Weights of a small class-conditioned image flow-matching model: 48-pixel images, 10.1 epochs.
Rows from block 5 of a small class-conditioned image flow-matching model, named by matrix and row number. Rows with one number belong to one channel. Each number is 500 + 40 x the weight over its row's rms, rounded and kept within 0 to 999. All counts start at 0. Numbers have three digits each.
After each channel's rows are labels from the 100 images, of 14976 (inputs lightly noised), where the channel reaches its highest value: "place" is the part of the image that holds the peak. Only what is clearly more common there than usual is listed. The data: crops of objects in photos (Visual Genome).
# convs0: first 3x3 conv (model.mid.0.convs.0.weight, 96x96x3x3, each kernel summed), inputs 0-95
# convs1: second 3x3 conv (model.mid.0.convs.1.weight, 96x96x3x3, transposed, each kernel summed), outputs 0-95

convs0.47:437522505515526464453596484465478514506522504498522498506432498504494502476470579500554550543482593425484570454470531547477467525449460500377495503478500484531522543503464492458496443500489494513496557470434435483506502482487517441507441507496447469538369477542439487517505482505485451538
convs1.47:536486482482511524551401459509530588547510537436525498550519539525476519544481461549588506431496475444419421501529488518517499522413492470561476500495507526541526508513400472502494498505494520508497565513531481418516481496474591541467486499480526493471501442530532482424452472534558520547
place: top centre

convs0.46:499475479530494511478476484516540522559526465496501426562498498518513535443479523461495470439447452493470553555504517463536608499459515468505532578514514481529501491399456552443524486593474505527527421523510508544551509537454632486462580496549483478486518559514539505528485476458498506486
convs1.46:581538492474484518429583478534476462515525517542518560525475462425484465480594549469562510534473514420491535554536521498504469475516529489544487524407477489460495549450493507489450449489473529472604577501469453452544484506516471479459492446503572533497444494455465460475487531495515469565
place: bottom centre; bottom right

convs0.24:549521550505421489455572494495516487488497522509448539465478493455489467603500520479481482556551476495495529503474472508472486551469486456502458490465486435521497493501488461580463524403481501433503593484470480484425499497533368473516460554523530458470572522465556482448528554500488458535
convs1.24:532570510486464520451564541488527446446495542548542579518488536547448538519488559425447521519541557566534513486500499467398484585531488481451433517476440516481514557435489529489496499515455547552554524522489511520437472510512472433497456458496468519481503498535508528521538478501431506407
place: top centre

convs0.93:522512561445560448456508498496547511484404541503486504504503496494490515387497559516457527499552477407499499508509492538496506573573496485560490528465506496470461555487470493529483569467477506525523595470411502555433504507502427488493521480563501416516490452456475518512517441507491501418
convs1.93:455488465430496518532509562465529473486538548412462521485467510507518531484549448474447488480509495452510508506485523511502507506505574544516488573470595434538547544484480469458492543515465546409448461491487473458525464527481554541553531474451505542538564420497468471471432441485443504591
place: bottom centre; bottom right

convs0.36:572490521486476520530508477525601467476534456492463480495545503489461528448569563551448467465502458420497532508520488505467526504514560418516400513486494524508488632540488543456500477486550504556483506468518510534481497498491447544564456492535531438478536511462562468479420510470539457456
convs1.36:573491529502433498449507503464511378502478551489490550474485508543470535540481525397493529462481559547531475510466481463461462533479526550461497476447481507445526480442434524496594463490517529449507521511578489438508552558509558429466535507487568459506500549456489463503538489523443543516
place: top centre

convs0.30:523466551559535472475459513526457530517535501498514445495527495492493482499495451413504555548519465491446539527484409480528499587465460439501480491508502480516492500532437494449535537559541494582497504442471472449456500516507439412415505444557486528527562465481574501476571518424470525539
convs1.30:516501484505447496589541488505485515511481437472517581471522518490471531496527532561507516582528479485485445489527550469453429499541559440546545499529488583476469458528541527547460485501532434521586493469555509554449535525405463509500414496503518539527441472525448465427439508472494509517
place: top left

convs0.58:453522450505522427413481524504557474513442481502530463507503508516491486539521516507477523566534568537521582568496524514443536440495522536396538521524502531564520587510488507515517482487431501462479475492594539552493497531577523448521510386530523532507475559541440493500519504530534503511
convs1.58:426478556563572497498479524466444584512475480464483547517482497518537461534477491590381486489480495477471514493468484492448505495571477474577510522475512443539452421552508566471527523546504516489466503568461464477544557476497595525475497581493456489460506482482569496502477509456513494535
place: bottom right; top right

convs0.79:470471517428445438471463536437453492491528527488470505494499500501541513488481622416477462519523477495429465498520530484557472419509531607481533543525472535514533499477528516519509475506494496481473625444485472495504497490476500502484398507507397505478559516485462499462485442471497503564
convs1.79:508462550473497453552497468523520467543505495495442446547575469513473474470439531562547498444506520573499508577531535550541538523504504614520432486477457486443506546513523440520420536412485481458544585464487514463429477520464489518522433547505437471485477467541489518510485511500456528495
place: middle right; top left

convs0.1:474494403449464549505470499495385553495488469496562477506539503480507484481475455546488470457445515505482511449466456508483435495488502401591540469512483545448485505484466478490562456607519499522460449464533439441518495495532538441457488476456501444492501494454524473419546539459497485521
convs1.1:426492562504512443488482480475542663501511493467515512495513545431472455465491503484479534477558572446490510519489442503581555484517479511496457431486474464490429488490530602457438473530529483505494490494539484506531515513506472501433489592505492472481517540454575440486460478516530490528
place: centre

convs0.32:491494520456428486474534524439494501483466555501506608482537503524506519449471435538443516509501506494507575507488533491481526476539439548399403503480496481492508569541495546470457500493514500415484564482566482482491509483490598481476474583506513458479533489469567497517474611466500507519
convs1.32:506478452501471538501485526492469582484547501404543536500490443482528523480504512473462509451526437477450416465540505501523469499478494425431578474510459505511483413476500491430551542611530489550493493466473479467523493550555481436461498504531563490446492484464553464445497433497450448483
place: top centre

convs0.67:508420535462538579475491457538489504499478494502492545502522505479519533500449579490488494499389514447577502596483509482481502413467499490431547456478505502503505497482531538563480515527431512485567487542531457506427505461492392487464540544473473556489492517593528462487481467452486449495
convs1.67:532479516480436442536457475542495490553490497549543508485549427501505470531526512552556509464470504566470540505458476445496546459435491462550446467501568510481487535457531516501484515538532550550575551595460513543540478467503434525511542515631531569490517483463530554501479535490522541449
place: centre

convs0.40:415519479487470465407528512460473498511516510497526463480507504483472500531494531462518484498484481395539597468474494491484556416504505442594546480509502452546501534425507558480487417536456502419518462530459499485495506488492560545518563513462475465491541574505573494521551549494506519572
convs1.40:539534505486524480524490452493481496518549495466520548481499452490547495418414519520466512467498517497430501512467469494556565507581494496476536474540455496506546507518525485470485550488471421531500504491498477533518417443553498492566443547537581491421459506392419566571463544490511485550
place: top left; bottom left

convs0.48:538470515603515506471468517485427523475497526509526519518546500491527484497477495486516464479599501536496526468483483470500561436504507542479524506483476493524444546492530543547424495486498502454557639526449544521619510522542550470431490481544420487504415535459493462499458478532529480487
convs1.48:451515503427472468534508523523518543539531479567467477502516502515474491500511465495497472472506524447518509515487471462458461544448436456609508563500507504546511618446556417474495569536452532456524558546452519475501495475526556567557502515531519459550582502503519495483443447458556546475
place: bottom right

convs0.43:449508462462529405462504495482470553508520524505465429488481501496554498395463544457493494473480532437509564476535459506554653516514516457515564501472488530508506502431463559526512495528519494468503414501541519503491501521451519467503551483489487499478557515545635506490513536524492515498
convs1.43:483612487415483480477564563493459494491560568492476532492451460497579496533586523476456450508492531513505511523519468482579522492520499493524490541456497485524513536479501512517529440561434509460569505476539471475501442486527497456451481500434534492470514405495385468528508512502556467555
place: bottom left; bottom centre

convs0.83:537472493402502569520416444478482503533535495497488483484508499468493499515497449530544479527562540431525533447474443489474453528537556495481555466508517494480463567445507525490553463578395504559503480539582540472425505561439485460454485426539438489502539486529534520550489471504490525526
convs1.83:504514528523472523465482600473556533481461470470460553449480504476505512516529541472503460443476514490454515519528465424500540433453503424489509547497560518534473551467524582466424490476516535445422504454442457472481491436566473438508533562471510548440538497432576488523520474530499484448
place: top centre; top right

convs0.44:465505498469499477515511516508464510491488529496484433490522496503465471418563578479514477531525444472442531457493502468507526440515518462548605472501499515482526579501536495496538412552494505507456448399421488431517504506498537481464444466465494421471430510422520426429452481530512470499
convs1.44:504442491557477458465529552500486485514465431504462516464487521479553508544394576533466461446519513447502510536471426528541466484509525579510523573502480460532501491585466494537471521435561519487500526482526509503508527479437572490538505522496430497492534558517471604563450547504549560511
place: top right; top left

convs0.29:504502534595482545553524498560388525501477492497518482478492496526456538472540459458548497483471453533505519502466452533523456498496525499546477487494510476524460524489423495547451621546475493532519531455522470428568490478510474465474606480525526385506468435515440475522509535519478456524
convs1.29:507452465446424490553495492521432550545495504542488501490455575544455534467487484522527504613537476384506489494503502475466399570481480497526448503492502478560484444491579536510529515548501476475484489478412546534472499493487565517491458465493450453517478528474474458440452495566513497466
place: top left

convs0.42:528480529520452529492516503520530518502527437499496578503530497488467492422458508505490523543503584436512500478463504488483452416457543510422547527524507477434490497551469596458489484544474496619506491496560492563498504527379460440505459521471519434503491475509446523429548524464499508495
convs1.42:505482487432451482493521544513463531499537529425472522536472427463477521539504509543571508459529383451444473501502489476597527479488500456502450427491507518473587515502508495494470429487543518505535496461524531476553468557520462497484467540512573447483516529434591516478488554565486459559
place: top centre

convs0.45:552463531432454427501451482511416544447522506495516528454504498489463472460472626487468455462540476514464453492451511472546541485507520490546544463498491559512548495510530516466536475518513491517484491357528451504539504489415512480500477460505454427514455503442543451433460473551482496504
convs1.45:547475454481511460458502497495503507536511507505480491439494502502500522499500576596500493507530609448519517586480506468517426509559500612454487528462495543474501539621531469541480525412546508452507493467545539499495509567492538441433495497508456474472520538497506571537525540526470530465
place: bottom right; bottom centre

convs0.66:498509469485452580516423525516452557502497521501503585511558499504557503493554499506451516455532416545485520466462469509496472522545498504438563530513498516484418473547498476515464579554480496421498499515544499420472498516486576428421447452545480520495561540515526470506447538456505514576
convs1.66:476458567444489489482505469488514565460469463492574537495540464425500435497457506489537428506571523550459485546503537496491534505462485543426465454493453524533461465531510545437473487536529479570504549456462444460490452476511393506496517534496532487443509484499602439465571477528457486466
place: bottom centre; centre

convs0.78:484492418492490471512503500471459609464475514500467522492488501560472510457428533480510456521510570539486504465522494510512542501399512461636529525456518509516490513520503562491455405550562503568495468480531435496436499483503527521493524607467490518505515475512570473516448501523499468447
convs1.78:476436507513550513428513466441546601530515506518539483517497464463525466486456492547472466450484511426497502576460482481535446485508458525507533456537435508457502485540517476513592512509534482550499430506466506516658533501592509556519525488502512493481505525555508426492519483507563500516
place: middle left; bottom left

convs0.88:491533459445496455443536510485472484500483456498530428489484502465521485460514543573486553590521599487475432456551472491573437483459488517478510496529490565501571565543468538507487475502534500457440553517419431430421495499521498501533476411458487481485515507469528466450520479487490446539
convs1.88:490452529477575486475479558527567520493490503542473434536550496532508479483485569510455463531505590429528539465535564528544520524544475555525488480505523480454569513427477478530490546477523465467489423419407553553403466517533560521480459516479525489538525564481463550519496518503478502520
place: middle left

convs0.72:528476429487419491496548510510518515478487466503517542489479504480533484451510507471478559583497569602537439514507501498473525512419509444451441481459486545498526540469472509470540562578486496546480484582514540518547492496427438409487493554450496570472489528501487507524494414495465431485
convs1.72:460476517491482534470480518496496535523497465532472545477484543494487514542559508421499577544485509454536489509486487550516496515523576452495587599536519428475423571537522480452522480519482490517486519562530515545555518439501448573463531500492492515617560531458570527520471565455541506504
place: bottom right; middle right

convs0.61:568471496485468580454404487492489466509508458491437488512536492484453527441476516453548467545419359549501453480518485471494490517546476518473519528551511501513481518515453550513451518543547496463529571444475483556512495511475405476449505537471481453481500552498513498540446448549519469567
convs1.61:433493497505452487476495472497497506550448506525504549454514517564461477519525568512526586564554537458542542481519509447473480538477542575456524552537492526462440485532476477613511470489502478568513462507584557528422500489499492499520471541512474555588554523544484543519518567505566544499
place: top right

convs0.10:489511533486466527501472498471420491512486491500464496489484503511546485445493424587469512389519500527491564479515502480492437437498505514566532466511485489489636526512536500558520438507539498510511479452504521470468502550474621532510451484514585531489530502405496483594487484520509530487
convs1.10:438520480501547446480493472512541566455555483455529422495536447456523488478460511574488432460495524490446539523521471497609513491475476510403535451472491500459433439497469557427526501502591462466513487471441475462465492489536546504497542575537438476468513511506521501484452444503486486559
place: centre

convs0.70:513465444463475499507586516437475462502505482485538468487489496485536474383445436489516492542535513515494495539507521506513576488485507500454528485492494474449553546596487519515526513547493494475500503498538420508414488477490397480545371510453464534465538460490482486436544457485429514529
convs1.70:487539519507448527526481522481508509435520546413505582521462485521498469479484526506442537565535540522444566496498438462530520430495537439491498529447475537475505518487607501499445489490461560526533456553564442517486510550524436520492580515528487565520475453448524535590542511457472456471
place: middle left; bottom left

convs0.52:522470454457577524513530477482473619497486512502478507451488502492479463473465500485477472500490462409529612483479563487442540457598523434448578483478490486520463482495463454484544484550484508414508540544448475472542507478504407493432485491463510535495546501485553475438493516493532476473
convs1.52:442493484462481431492504497415529519490548520498498523522431430525456531473499506513497510532480520551593462522479471459495551489456495482524573524474545507508467555513503433490385528547441537511541508424512450501490453515544505420477516522502570482443502455509467423538523486523566568551
place: top centre

convs0.12:515516426462471536514513515506474486491477468506533511504509502508513531470468507495472498505485495527529343402521485477480486481522503492584541507503508425417503415494503572524496480528513501506522462521583525535559502512485589471529484576531506471496530542459413483381527505492506489461
convs1.12:484462577539492471464464375489513566477466470463476505512510503494506462542424482544496473545477449481504504487482505545524463470490458480595562410519451480461483549558510458520481486433555392545503517450510474490553509510543491597500513488546526494495495541491577451496518524513490469462
place: middle right

convs0.20:453486533513559536485534488508524476483492476499513472502563498573483502493505559496500446560564488500503468554522577495517570496522510531510487516554503475515426507482478438499458558402561498533522640559472535502521503458503435535507502564577486428519437533501459519448529496508549552509
convs1.20:449497513508560471541506502485562575490494528543505484504527496544477443523481437504460443472524494536593508451567502488508552514441490495447480519514528476487512512575469457458487557534464459444515508531485455462424484506500488574513490478567507507522608413605503460425534461472493512505
place: middle right; centre

convs0.34:457510528487488453553493502473448480483525528498497468510521500481499493431464576448486534546500481604477433493447458487523506468454459545654567487477490523462497541467502501487554438496514496434505482471437447485462508501436530508512502409515413434508531509434524506499473439502484512505
convs1.34:540440517445454467479548486528484471461520485491469473505554549507484431476441522464537477584537499532524464458544601525497535515529497522583545484525481497456487511461486561520419511509484458461460416410483529495425483504504532448457508482500490495468505517492454440477553433450421453453
place: middle right

convs0.16:447463514462507492489530495481441519490542494499563521508575500552525513540470561456498457532580438503481508509521533481520512513519493569510420482485487482585494527510475506523434575438599494546489619550457552473517500496521472494509449515579495420502491495529460522408533480503536499472
convs1.16:496495516460529550558504486517565579461466542541511442547485480520457469515521429536515514459561562512528498455485563506441517535438486468473557523481531447544505503517527423439469518553449539453524530535529451411501464456511451589510499532568497509523552457560515485501484484462509582458
place: middle left; centre

convs0.90:522519468560493515516439496481493517517484459501479518546533496492498494550475552571494479492547576476497434365502485487511555501460490503425451561534510465472511483526499620419420497452513499468506477501505499458472491485588521424431452480460485488470481567523538507520478449451487529530
convs1.90:458553503490516497499516573468509490489523548477421510504495485516527503487598506509409549467504544455477564490488517531503515488563496525538503609518538537521528583439489479504513503498463538448476479539432583523538572516422575536538521529509464541577498506472461512505412542495522525507
place: bottom right

convs0.6:482502572522540535563522497509405517496567506487518516487470498499433461484501450509531490429436499408486566528497514490530469476470500425470523460544498522481494411542461521476432485491521508580506409434529467399507508466582512479515521496465556482499473490443495491525517547438499448510
convs1.6:481504426525523435566496469519487485582537472463527458482511517500523498491451423544546515454480430443439485458521441510554469491460491406496542461544533525488494472520474488572532467528554447492452480482461494556556536502418557533488452531519481524538465521535488477459419475542554472567
place: top centre

convs0.31:522487509512478501464545515511436519492426493494444506482476499514479491528496503446508523557476521457506480448515560464469525460559520535530566451502513424538569523618483502517510609484448511537477464463459487516506499473519465502575546476513482503453411506476485513463478425493502417384
convs1.31:490464464562459455519525472494501482489518549532504461497507458512434496471493480580520520546478451540492507501605467524580550545519520563426518447518499482558540503494466463525466570490500505487484497458501544526466476551518505461424557508412573506557424418528471470472441492484528426486
place: middle right; top right

convs0.0:602498477574482517502468481551454454533465481521500540533497502490522520496526502560534492543502428447580492492566491473573571579500489501507461499489499491579510489518468487472519507547413518549561524575538529460513509504478512528567597523496460490580496480572481528512455526461467557475
convs1.0:438471571490563513546488501492477455467494460513444452523500472489435498576486520537516468460520523501497467448501487446473458430432522424502553481526619539524492553411493578479488548516534505524505472532446506483505450553561481513463567438493519541543485489508579510523462491429504507510
place: bottom right

convs0.11:498527559496607486537569483503471548534493481490578482486438495496577527541488459501466515524417452451572554472455439488520533468523498483483496456518499487497514560388503545508563541596443496481532486542522482471453490454484480449483528475430458532469493472525546473529474457517451463513
convs1.11:517552458535470529441471509518441469498533551489450511490525526506462482516480515472521504529444458525458542552475428491548510443443512395544513500506553482480507623441541494499533480530522570541435473514504512490495508469593437531494554480509537544461507495454550511590447491477477568469
place: top centre

convs0.57:458458479537490440502450491464487550470445572507478501515459500526525494453505546545489456482457487490488493550493478484486561456475457552539596462534493399479482567489526552572499507530583502401488518469445542518533498463584536553518474583522452553507507489468501478537451523466490444484
convs1.57:503503496474482512488483429456444478535523497524622574438496453493499480467454507475460411457460448508477444463492456533428477487613502484475531488517427484525504496574540457472528589530506449513519517540544508551554485483545495522504500463531528456487514499514461554503552509449576533510
place: middle left

convs0.49:470487467473597542573482509526507514515491496494486471530508500494562541449490501507494490492458450509515556387502543494481516488572490467385584455505491598497474431521499537493537520530507503465513568508479499468615514512437487501529455430561497530505525572467548492492495488547526512480
convs1.49:523481428479455503486510480550492567496505461557487498464568473483492465542484569476464462543478516621505506542493459481519524440464477472491550462506509464497502546410535409464444588525509512521545503502511411487435513516593474554522538496533516537478515480528516464477502474506495579430
place: middle left

convs0.84:514529471463622528550460528517542478484527524492443504526574508520466564478518539487530514518474520390556487606530448511563532495463478496545476535460479406487523475526500464456534510487480498515520419531446430510498510484509465412512533518419494497536533512522488450524477510501532567481
convs1.84:546461528503529463511477445424516486515499411479543499542437497478524503546541432481497490452489550550510522482527437434523511451512493493516506577504497476545538484474412593560483421543518548473523473490558524502547511464502552506501451455547555445585525496559494512580443523509477492525
place: centre

convs0.50:386504441512543497576543502520493530497534480498482469493529497454566510472451500413469485521518482540487562471453444515530543447557497467395538513500491511514485490530510505468467508563469496428549559448539438491563503498495453455418477439527577512464504484482578488465497549490532516471
convs1.50:471547494440471501463487530481520567432522472479504491460526547549540502497511573480558511516587534547557569533545526549453533422514463500511524461433404454528493526507515450455494585532581483481560531480499479468489524496515460529517553456509492581488539493528493453597458497484506496479
place: bottom centre; centre

convs0.80:446520559536464559452461515479495517500495514506490554499458500470491475517559472543501551467457540473530584524465494541554436517410508477366442492489509472482521475531501432440526535437468508531530526537441486453529493497498552530498435551526551541509523496497474479474628495481468485532
convs1.80:566532489440522504539450491516500498504522495455628517509485445423511448498472514471519490461499451550409431499532516462453473497493493508544486493486449491489495491501504621410564471535509514495496546457517514489482446452557491427489454486472490507467521454519543484498413476447454464441
place: top left; top centre

convs0.56:483484439436481534480502486520435499511496471498584532513470499511467500505432460512506468434486515455539479448509473499505457505521493503488465514508490456504464442546470506449535487515414499537471476456534465499508504504624536448447439528473498421480501546476434501389532437436477466603
convs1.56:489491562562505494464522469461487474448475504548482519537510444520480481444516532541513509563452503469456485512512498535515537509535483416596549453488523463476512524562617527551474465429455475506555483504528498581586509496463492512523499530561520509489438557469499490525517619515527480444
place: centre

convs0.41:542524432567616495489529521543510561521538455499515460529471503531537519440554553466492497495462484471529418425418477489505542534510527468506529519507497491487457445455480531487585477542477513515487500545538529475541506526409614487537533450495465504500547535514490517479457431570505530471
convs1.41:532492582519473493520441505524481434488506546514453529438546455482520420509446516593507470535470477559502513532499465514565538470459537541427477493525492499502533565474500489517478549475487524509500488489462487461464517507454431519591464504515568537503417477576518540465503610436460474542
place: middle left; bottom left

convs0.95:459466498522535481472481507501551544504502501498558468494502493522476471507525523418510485510487539485462574510489484505463515483347488406450486465428510452493532508467484502546460495568451501550500442512496491465516495481520663517471494443498495519522462535466486509581504463532485451434
convs1.95:471538496477497479498520564477500482518543536440473544510493518510487524483558535466423552466580566443532498500476537508481481521536512510505505630449533479558539553448462531493513514512515560413442528543442548480523539512468560482498485489461434545592518456442498489473441495517462452548
place: bottom right

convs0.65:439498480458552502537536509523432572487454480498548377490510503509522493455459530445513501524512492529509448437495492521493588437397518426562500470455494500425530552438456480543500516624509497470497516548494477503514492493448514484509490539494450541497449474503520478511566473515480476449
convs1.65:522538483499475542543487437474455557527469478445537500417523493496521482487515453532485549489519587515494534468461445501540491571417548506442509456549471527510489520588455509437512544497483489557496536552543443484548515477484484592495555605548465467557489491562541475496512463538511550507
place: middle left

convs0.75:451519516477533515487501521493486567473560525516550498504554500507476489592481598453523480551550540444505529525493504515469546508481512394420556506483500478513475423433472534483493514552466500433525427502500528519522505497574522487482518382479468492523528532520519533423420471471466551504
convs1.75:543533493574512531505453422542496484492491523512536500490468504497527452433545496523509485472424472532505453520534485468445442482523425502568473484509433466481526544507574528477477533526471448675494536487410460488510462498535460546538539472499542560492472496491493479499581502508504518466
place: centre