config.toml
model = "class-conditioned image flow-matching model"
dataset = "crops of objects in photos (Visual Genome)"
train_examples = 123503
image_size = 48
horizontal_flip = true
conditioning = "class"
arch = "unet"
objective = "flow_matching"
cond_dim = 192
targets = ["object"]
num_classes = 300
cond_dropout = 0.2
logit_normal_time = true
norm = "groupnorm"
activation = "relu"
weight_standardization = false
pixel_unshuffle = 2
widths = [48, 96, 96]
blocks_per_level = 2
scale_shift_norm = false
attention = true
upsampling = "nearest_conv"
init = "kaiming_normal"
residual_init = "scaled_by_depth"
optimizer = "muon"
muon_scale = "match_rms_adamw"
lr = 0.0043
momentum = 0.95
nesterov = true
orthogonalizer = "polar_express"
adamw_lr_other_params = 0.0017
grad_clip = 0.5
steps = 19500
batch_size = 64
epochs = 10.1
lr_schedule = "cosine"
final_lr_fraction = 0
warmup_steps = 970
weight_decay = 0.02
adamw_weight_decay_other_params = 0.05
Rows from block 9 of a small class-conditioned image flow-matching model, named by matrix and row number. Rows with one number belong to one channel. Each number is 128 + 32 x the weight over its row's rms, rounded and kept within 0 to 255. All counts start at 0. Numbers have three digits each.
After each channel's rows are labels from the 100 images, of 14976 (inputs lightly noised), where the channel reaches its highest value: "patch colour" is the nearest of a few named colours to the mean colour under the peak. Only what is clearly more common there than usual is listed. The data: crops of objects in photos (Visual Genome). In brackets: how many of the 100.
# convs0: first 3x3 conv (model.decb.0.1.convs.0.weight, 96x96x3x3, each kernel summed), inputs 0-95
# convs1: second 3x3 conv (model.decb.0.1.convs.1.weight, 96x96x3x3, transposed, each kernel summed), outputs 0-95

convs0.74:139123224160102137130142086122113109133136113042134112185097136090141255115157121099082140170171108146130130098196145156105177130121124146129116123134145125128096101160135135121123147117135130117148127118098133121154149162096108137081125150171096068155127119129093157127117114125122229104
convs1.74:104130095140115086112131188149117144161138141156175140067091207097116094097129115144158072127050151053120149195115098065149144065087100168120128098097094140105067139084115118120180150130117149128132154123120149155112105154141119109098152133103136106178135125155189108134139115127105081195
patch colour: blue (57)

convs0.34:137126082138163124117151104121149120103139043158077114119136090084076129101150094105158145122086093116124139119142212146152116095081139163115173133156174135134101184172156145106128088096203171133125175103117115115160202131116176100131140122154115139163127122133151128121111114119252124116
convs1.34:122113156154137075095151158134111095101131201123076121103158053150126167098077148099108107087100128112082087077106181158155113154114171086091089085159133081120157116102120113125144078119169127121087158100212154159136086170105110094102123142112129161115103173155187135115122163136156153181
patch colour: white (51)

convs0.89:121116132108137158114167104124099078121145092101123078182099137127120090124145118144090126154077175115106143121148161142166141142134205185087109134144116177137145142079111147054141070184165221144086074139117150123170126088121114161137113135168143154157109131156133150123185145166188196121
convs1.89:152155098145124044132059156128153157106116126148138134107165170142119176054098143117142113121147112147114138142123120047159089171057081122109148131067144046145100136117146120134121140065141157105089194142187104120146123125066150139154172144103149108138112089100140147107149119171130178158
patch colour: red (36)

convs0.73:138134170195129103163147123084188120102195148119160129179147159158132214149141125169103150143172142159125147114134172136091156134094167143117137137131118126123115134198078154199107213126143175101156150190156136128141124157111150128155151147175156198152134150112159154121115156108071163126
convs1.73:119089139166168107157063150142124137048165128196159167148115145132078128121085108111149082094121108202124150137135141084118121180067137116128138085112073079182134121136122183149130130097166134172089113159134136152149120147052151129149147180152110152095114126118106178129086143158161093186
patch colour: cyan (25)

convs0.13:122136062186117139187167162117165053139147099097160116184146178104099054176131152127092128150093168125131101167122186164105133096119089149131139103169144105144120133079048184113146164120113125169126158107103164133131172147138106120139149155084117131074164066131173120143144140148087108149
convs1.13:116164147093120103143077127164163138102098098135147117113156108169162154070103139165197086120177136170155152156153068122190144143097183153172111169134114163102166189150122177125122080189165147103119143143150116156165133136086152167153119086112137162115113152069105187105098097089180119156
patch colour: red (27)

convs0.39:090124124123128139127116125165106051104153088011101151136182176134147101151093117157103088154120176087109081115138152092104158118153116110189135133105096140096147085095121131134124130138120129111079131134130156096116068139129107039121134155126081096233150160117120109114124107129113086156
convs1.39:107078119114163168127120145115131142150060121180119113133119086170081121169107127146167158096161089084154151190185145160182088125116150068111145135232164107081171142123167134114135138091134106147140123110158080110149177104096167172142135151136135135070109087126129155169154166101126163077
patch colour: green (52); cyan (31)

convs0.57:184153092158061141097112146092131161139082065112213092131118066129094119098115088152092108109112116132123124012168149121134108131133106084135159153132150139115093143115155067065133140099134142144089126071150105137177161128152082096174111131129125103170181159141143128107123134162101115098
convs1.57:129091117158156150144199086137078121093148075110128147195161121169080188128120122158182132167108081169133077083138154109119153138158110152061133157137139141136159121099142115143157098204200097151147067130097135146091140164141104128130171171135132133163064135089158125123113155085134082108
patch colour: black (49)

convs0.58:149111166133186162141136202123186126090128155107174095111079162121087177130123122127119103098134112138189142252141147101134146091094175110145132149135132172108080104164132179166151143136124135143132121171110136096104112207130111114138124161150169133111139153119104184171151152112105189167
convs1.58:165083152104129114141079186151135146118160164093071128150107164110076137130167052115122143054120101157131137110142125061135162168119171149165155184130065132119152132132107170100081140139159125122111150113136090161158063115070154084136182148141117139083142125055081134139077107143106113112
patch colour: yellow (37)

convs0.29:159154161130121124104114152135108055092146187110107139127119159071098131086104111174130191143139137131143088112072215085147101072117136130166130073165165171191154092129110177184167135115134105103166157081119167107073108154053112124141123101152104140116110109148140123145145115119175164150
convs1.29:152144115128083131146155126116116157156042133170102154090157081174148114172126176116129117117149135125135093131086090143177107094140149110165119176074144122090152096142138087117122126228131147180158155134107160167157101121139147159141045094062170161141140122132185123171096188140125110093
patch colour: pink (38)

convs0.61:143090084144094152139118089177128159099120119228202215149114150186127149115152128067130132145093114150131094119178100045150161148116132104141108111175118126134136202162111137161052170140144175177169132128131123153145153120160124074171114120112115148143154147104137113134144153141126142112
convs1.61:103168122080116138104153107151172105208125116119101109153119082162151179135138124126142121141114133087141141103135139146136121079183163129068134167078207144078125143131120089132134174140060102078148123093099117134133155094182159179088132107091099126192123099172126107158081177081100094080
patch colour: white (69)

convs0.5:141106131147088110081151097082129176124075143129118140101148090086108127145158123184066122093070133150107132131206175097099136152131086172116154077162175087123146088193140134080122123128111179079180143090092099081169131147120102142159125113153060155187144107122155089095096116132122154113
convs1.5:097125163135159149115142147135116114086166126107129122074119154102130161098129121132149164143206099093181152210081080188135145108103144136087143154060111170108121154073160076098124137105096116157086092132122146091115081134160145205102089125138146083077158114125145149151170106169139067153
patch colour: cyan (34)

convs0.42:149116145123122041132123116115142145143111151152136112113107119127065122076140125126107166096135078132113126181108085125136093125036165109124112161102102127114087143113150088154166054155150154120081161105123136139118121116149113155118110107105176137000075137078134125125071124119149144122
convs1.42:177157082088105169146139166141113140124159181131100080178084073159170176092160155068106112139126095131111148177161188101143132136133155075171100143127108202147182135129172098115154137143123118180140131088185138128136192139089154107144175163165168108173140117068117117149123168142117127130
patch colour: white (69)

convs0.25:139090167141145111134119155197134148138163138174185160171099151106142127119130154113115137148166173178144154211166120088090171112102117173182138110111085108171164123156103143158133150126027140096079124137177130198066112137112156149120118101121147119132129138161088156202159133151157131112
convs1.25:135133113181140106097138153113192065079184160117112070153118110129134175130100093157140142148117098120151140121157160094174138104105198140159212117179095184061125138119110129125144078071139149096113156099131115133126059107165159158128176140166118079143115131129080140166118085142117110183
patch colour: white (75)

convs0.28:113080092131091113161141133107103087126139132154094131163081150153129046168123126157138116173097127132113159141154154145126124104144132138172113112091120119101052151034146190032074044137128124121120118169122159141117087147126141140132111147076120093159172173128137081132099109118124179093
convs1.28:115189131129098104121137116140083126137079122103142132095134055123175144125129160163101217129158165120160120100112050139149093180181097098136116164130146125112160134166134114143129121154091187192147171123152162103102156074195117165111095047096165137142136124161134109099181102148158127127
patch colour: pink (29)

convs0.33:137037110139144105128089146072165133123053124147167156084070150102099060150131118128092125092067091113070122077136140085113099159100145079122129104124105135121074109115089121101135174155131111109104151137103106112082072126141150071134135116086099134129107086088119135093074110056144104114
convs1.33:108107099152109163121173102181167125132171095090123133133060170176112190161165124154044154126149197112080150124145050189087113129124123107109156122150119180139126127112083142137112131110057149138156173131099144101133155102184149118127086173111116161128116131112166142141143106118169150197
patch colour: orange (39)

convs0.91:129123116123166146150132160142232109110116136183185124110153126124101131149151114199173128143130102119171126244146224094169150121079184137154189128148137113081122099117133139145182176132141152113150149154140118132132135171110188104131114147128138155133142109123127178155121159116155090132
convs1.91:151174096074151123101133103133109143165178066167116148141147087113176107085098204080166120164144144158131146108111086149110139100190080145077091123121163126160119152136124089140136154163125109178110078109137108114076188097135121170123105123064201120152130097175144115087133148139161116066
patch colour: yellow (35)

convs0.71:126118083171111116136135158114160115137102126107178113110089084097159153119100117097134123112073104097116177121120174113067105119120182122168157136142082175100126133168176209095164180163152140119147113126139135151088129088155049136106092148081166096170151107101118167122154063066159084090
convs1.71:129071163144166100122141116173137186184113119071068164166153077136087119161104106151111151118124143094153100056094124140151145131183118182109131201126197115109104128143096132092143125086096124106113143095138139135158114138117138097133159146151126143212080106137118116074181139103144201086
patch colour: pink (35)

convs0.92:094147051172106137202132154118099168119181146141106192117121095144202104152156189109136154134078129114128159199169113109185160110103174147116098104152101126190141118065085119099145146147159172187127074168155130120144159133113121131146112142103132122135120208145125131112174112129137141146
convs1.92:156099178114115076105109164161160105069134142162142095121206122105085134132160039125148108131188126196070142109098143140124134132094092158137097124174129106127138146144100110131111129069121092089062136096121088161155158172092117124105145142079095151129142117056119134130142095182126095189
patch colour: red (53)

convs0.48:115148124129176156121127141104112137124126146116137115112141229117143087101100142104123137165132152138128124100175117122179126135126156092146111097110099133156158090110149155167139167117126118102076182193090137104234075135143132107059129118158133065210129157102114122170088144046123154144
convs1.48:157110153106174158145130100148084130120156108106112139115113102103132142181174115179133139138163105113162169150193145174163138099057172110126132110156140178114159206106110072132141179121117192144147091099144125182080091044074112165137148151128137192108151099145126120125172136143178138152
patch colour: cyan (54); green (33)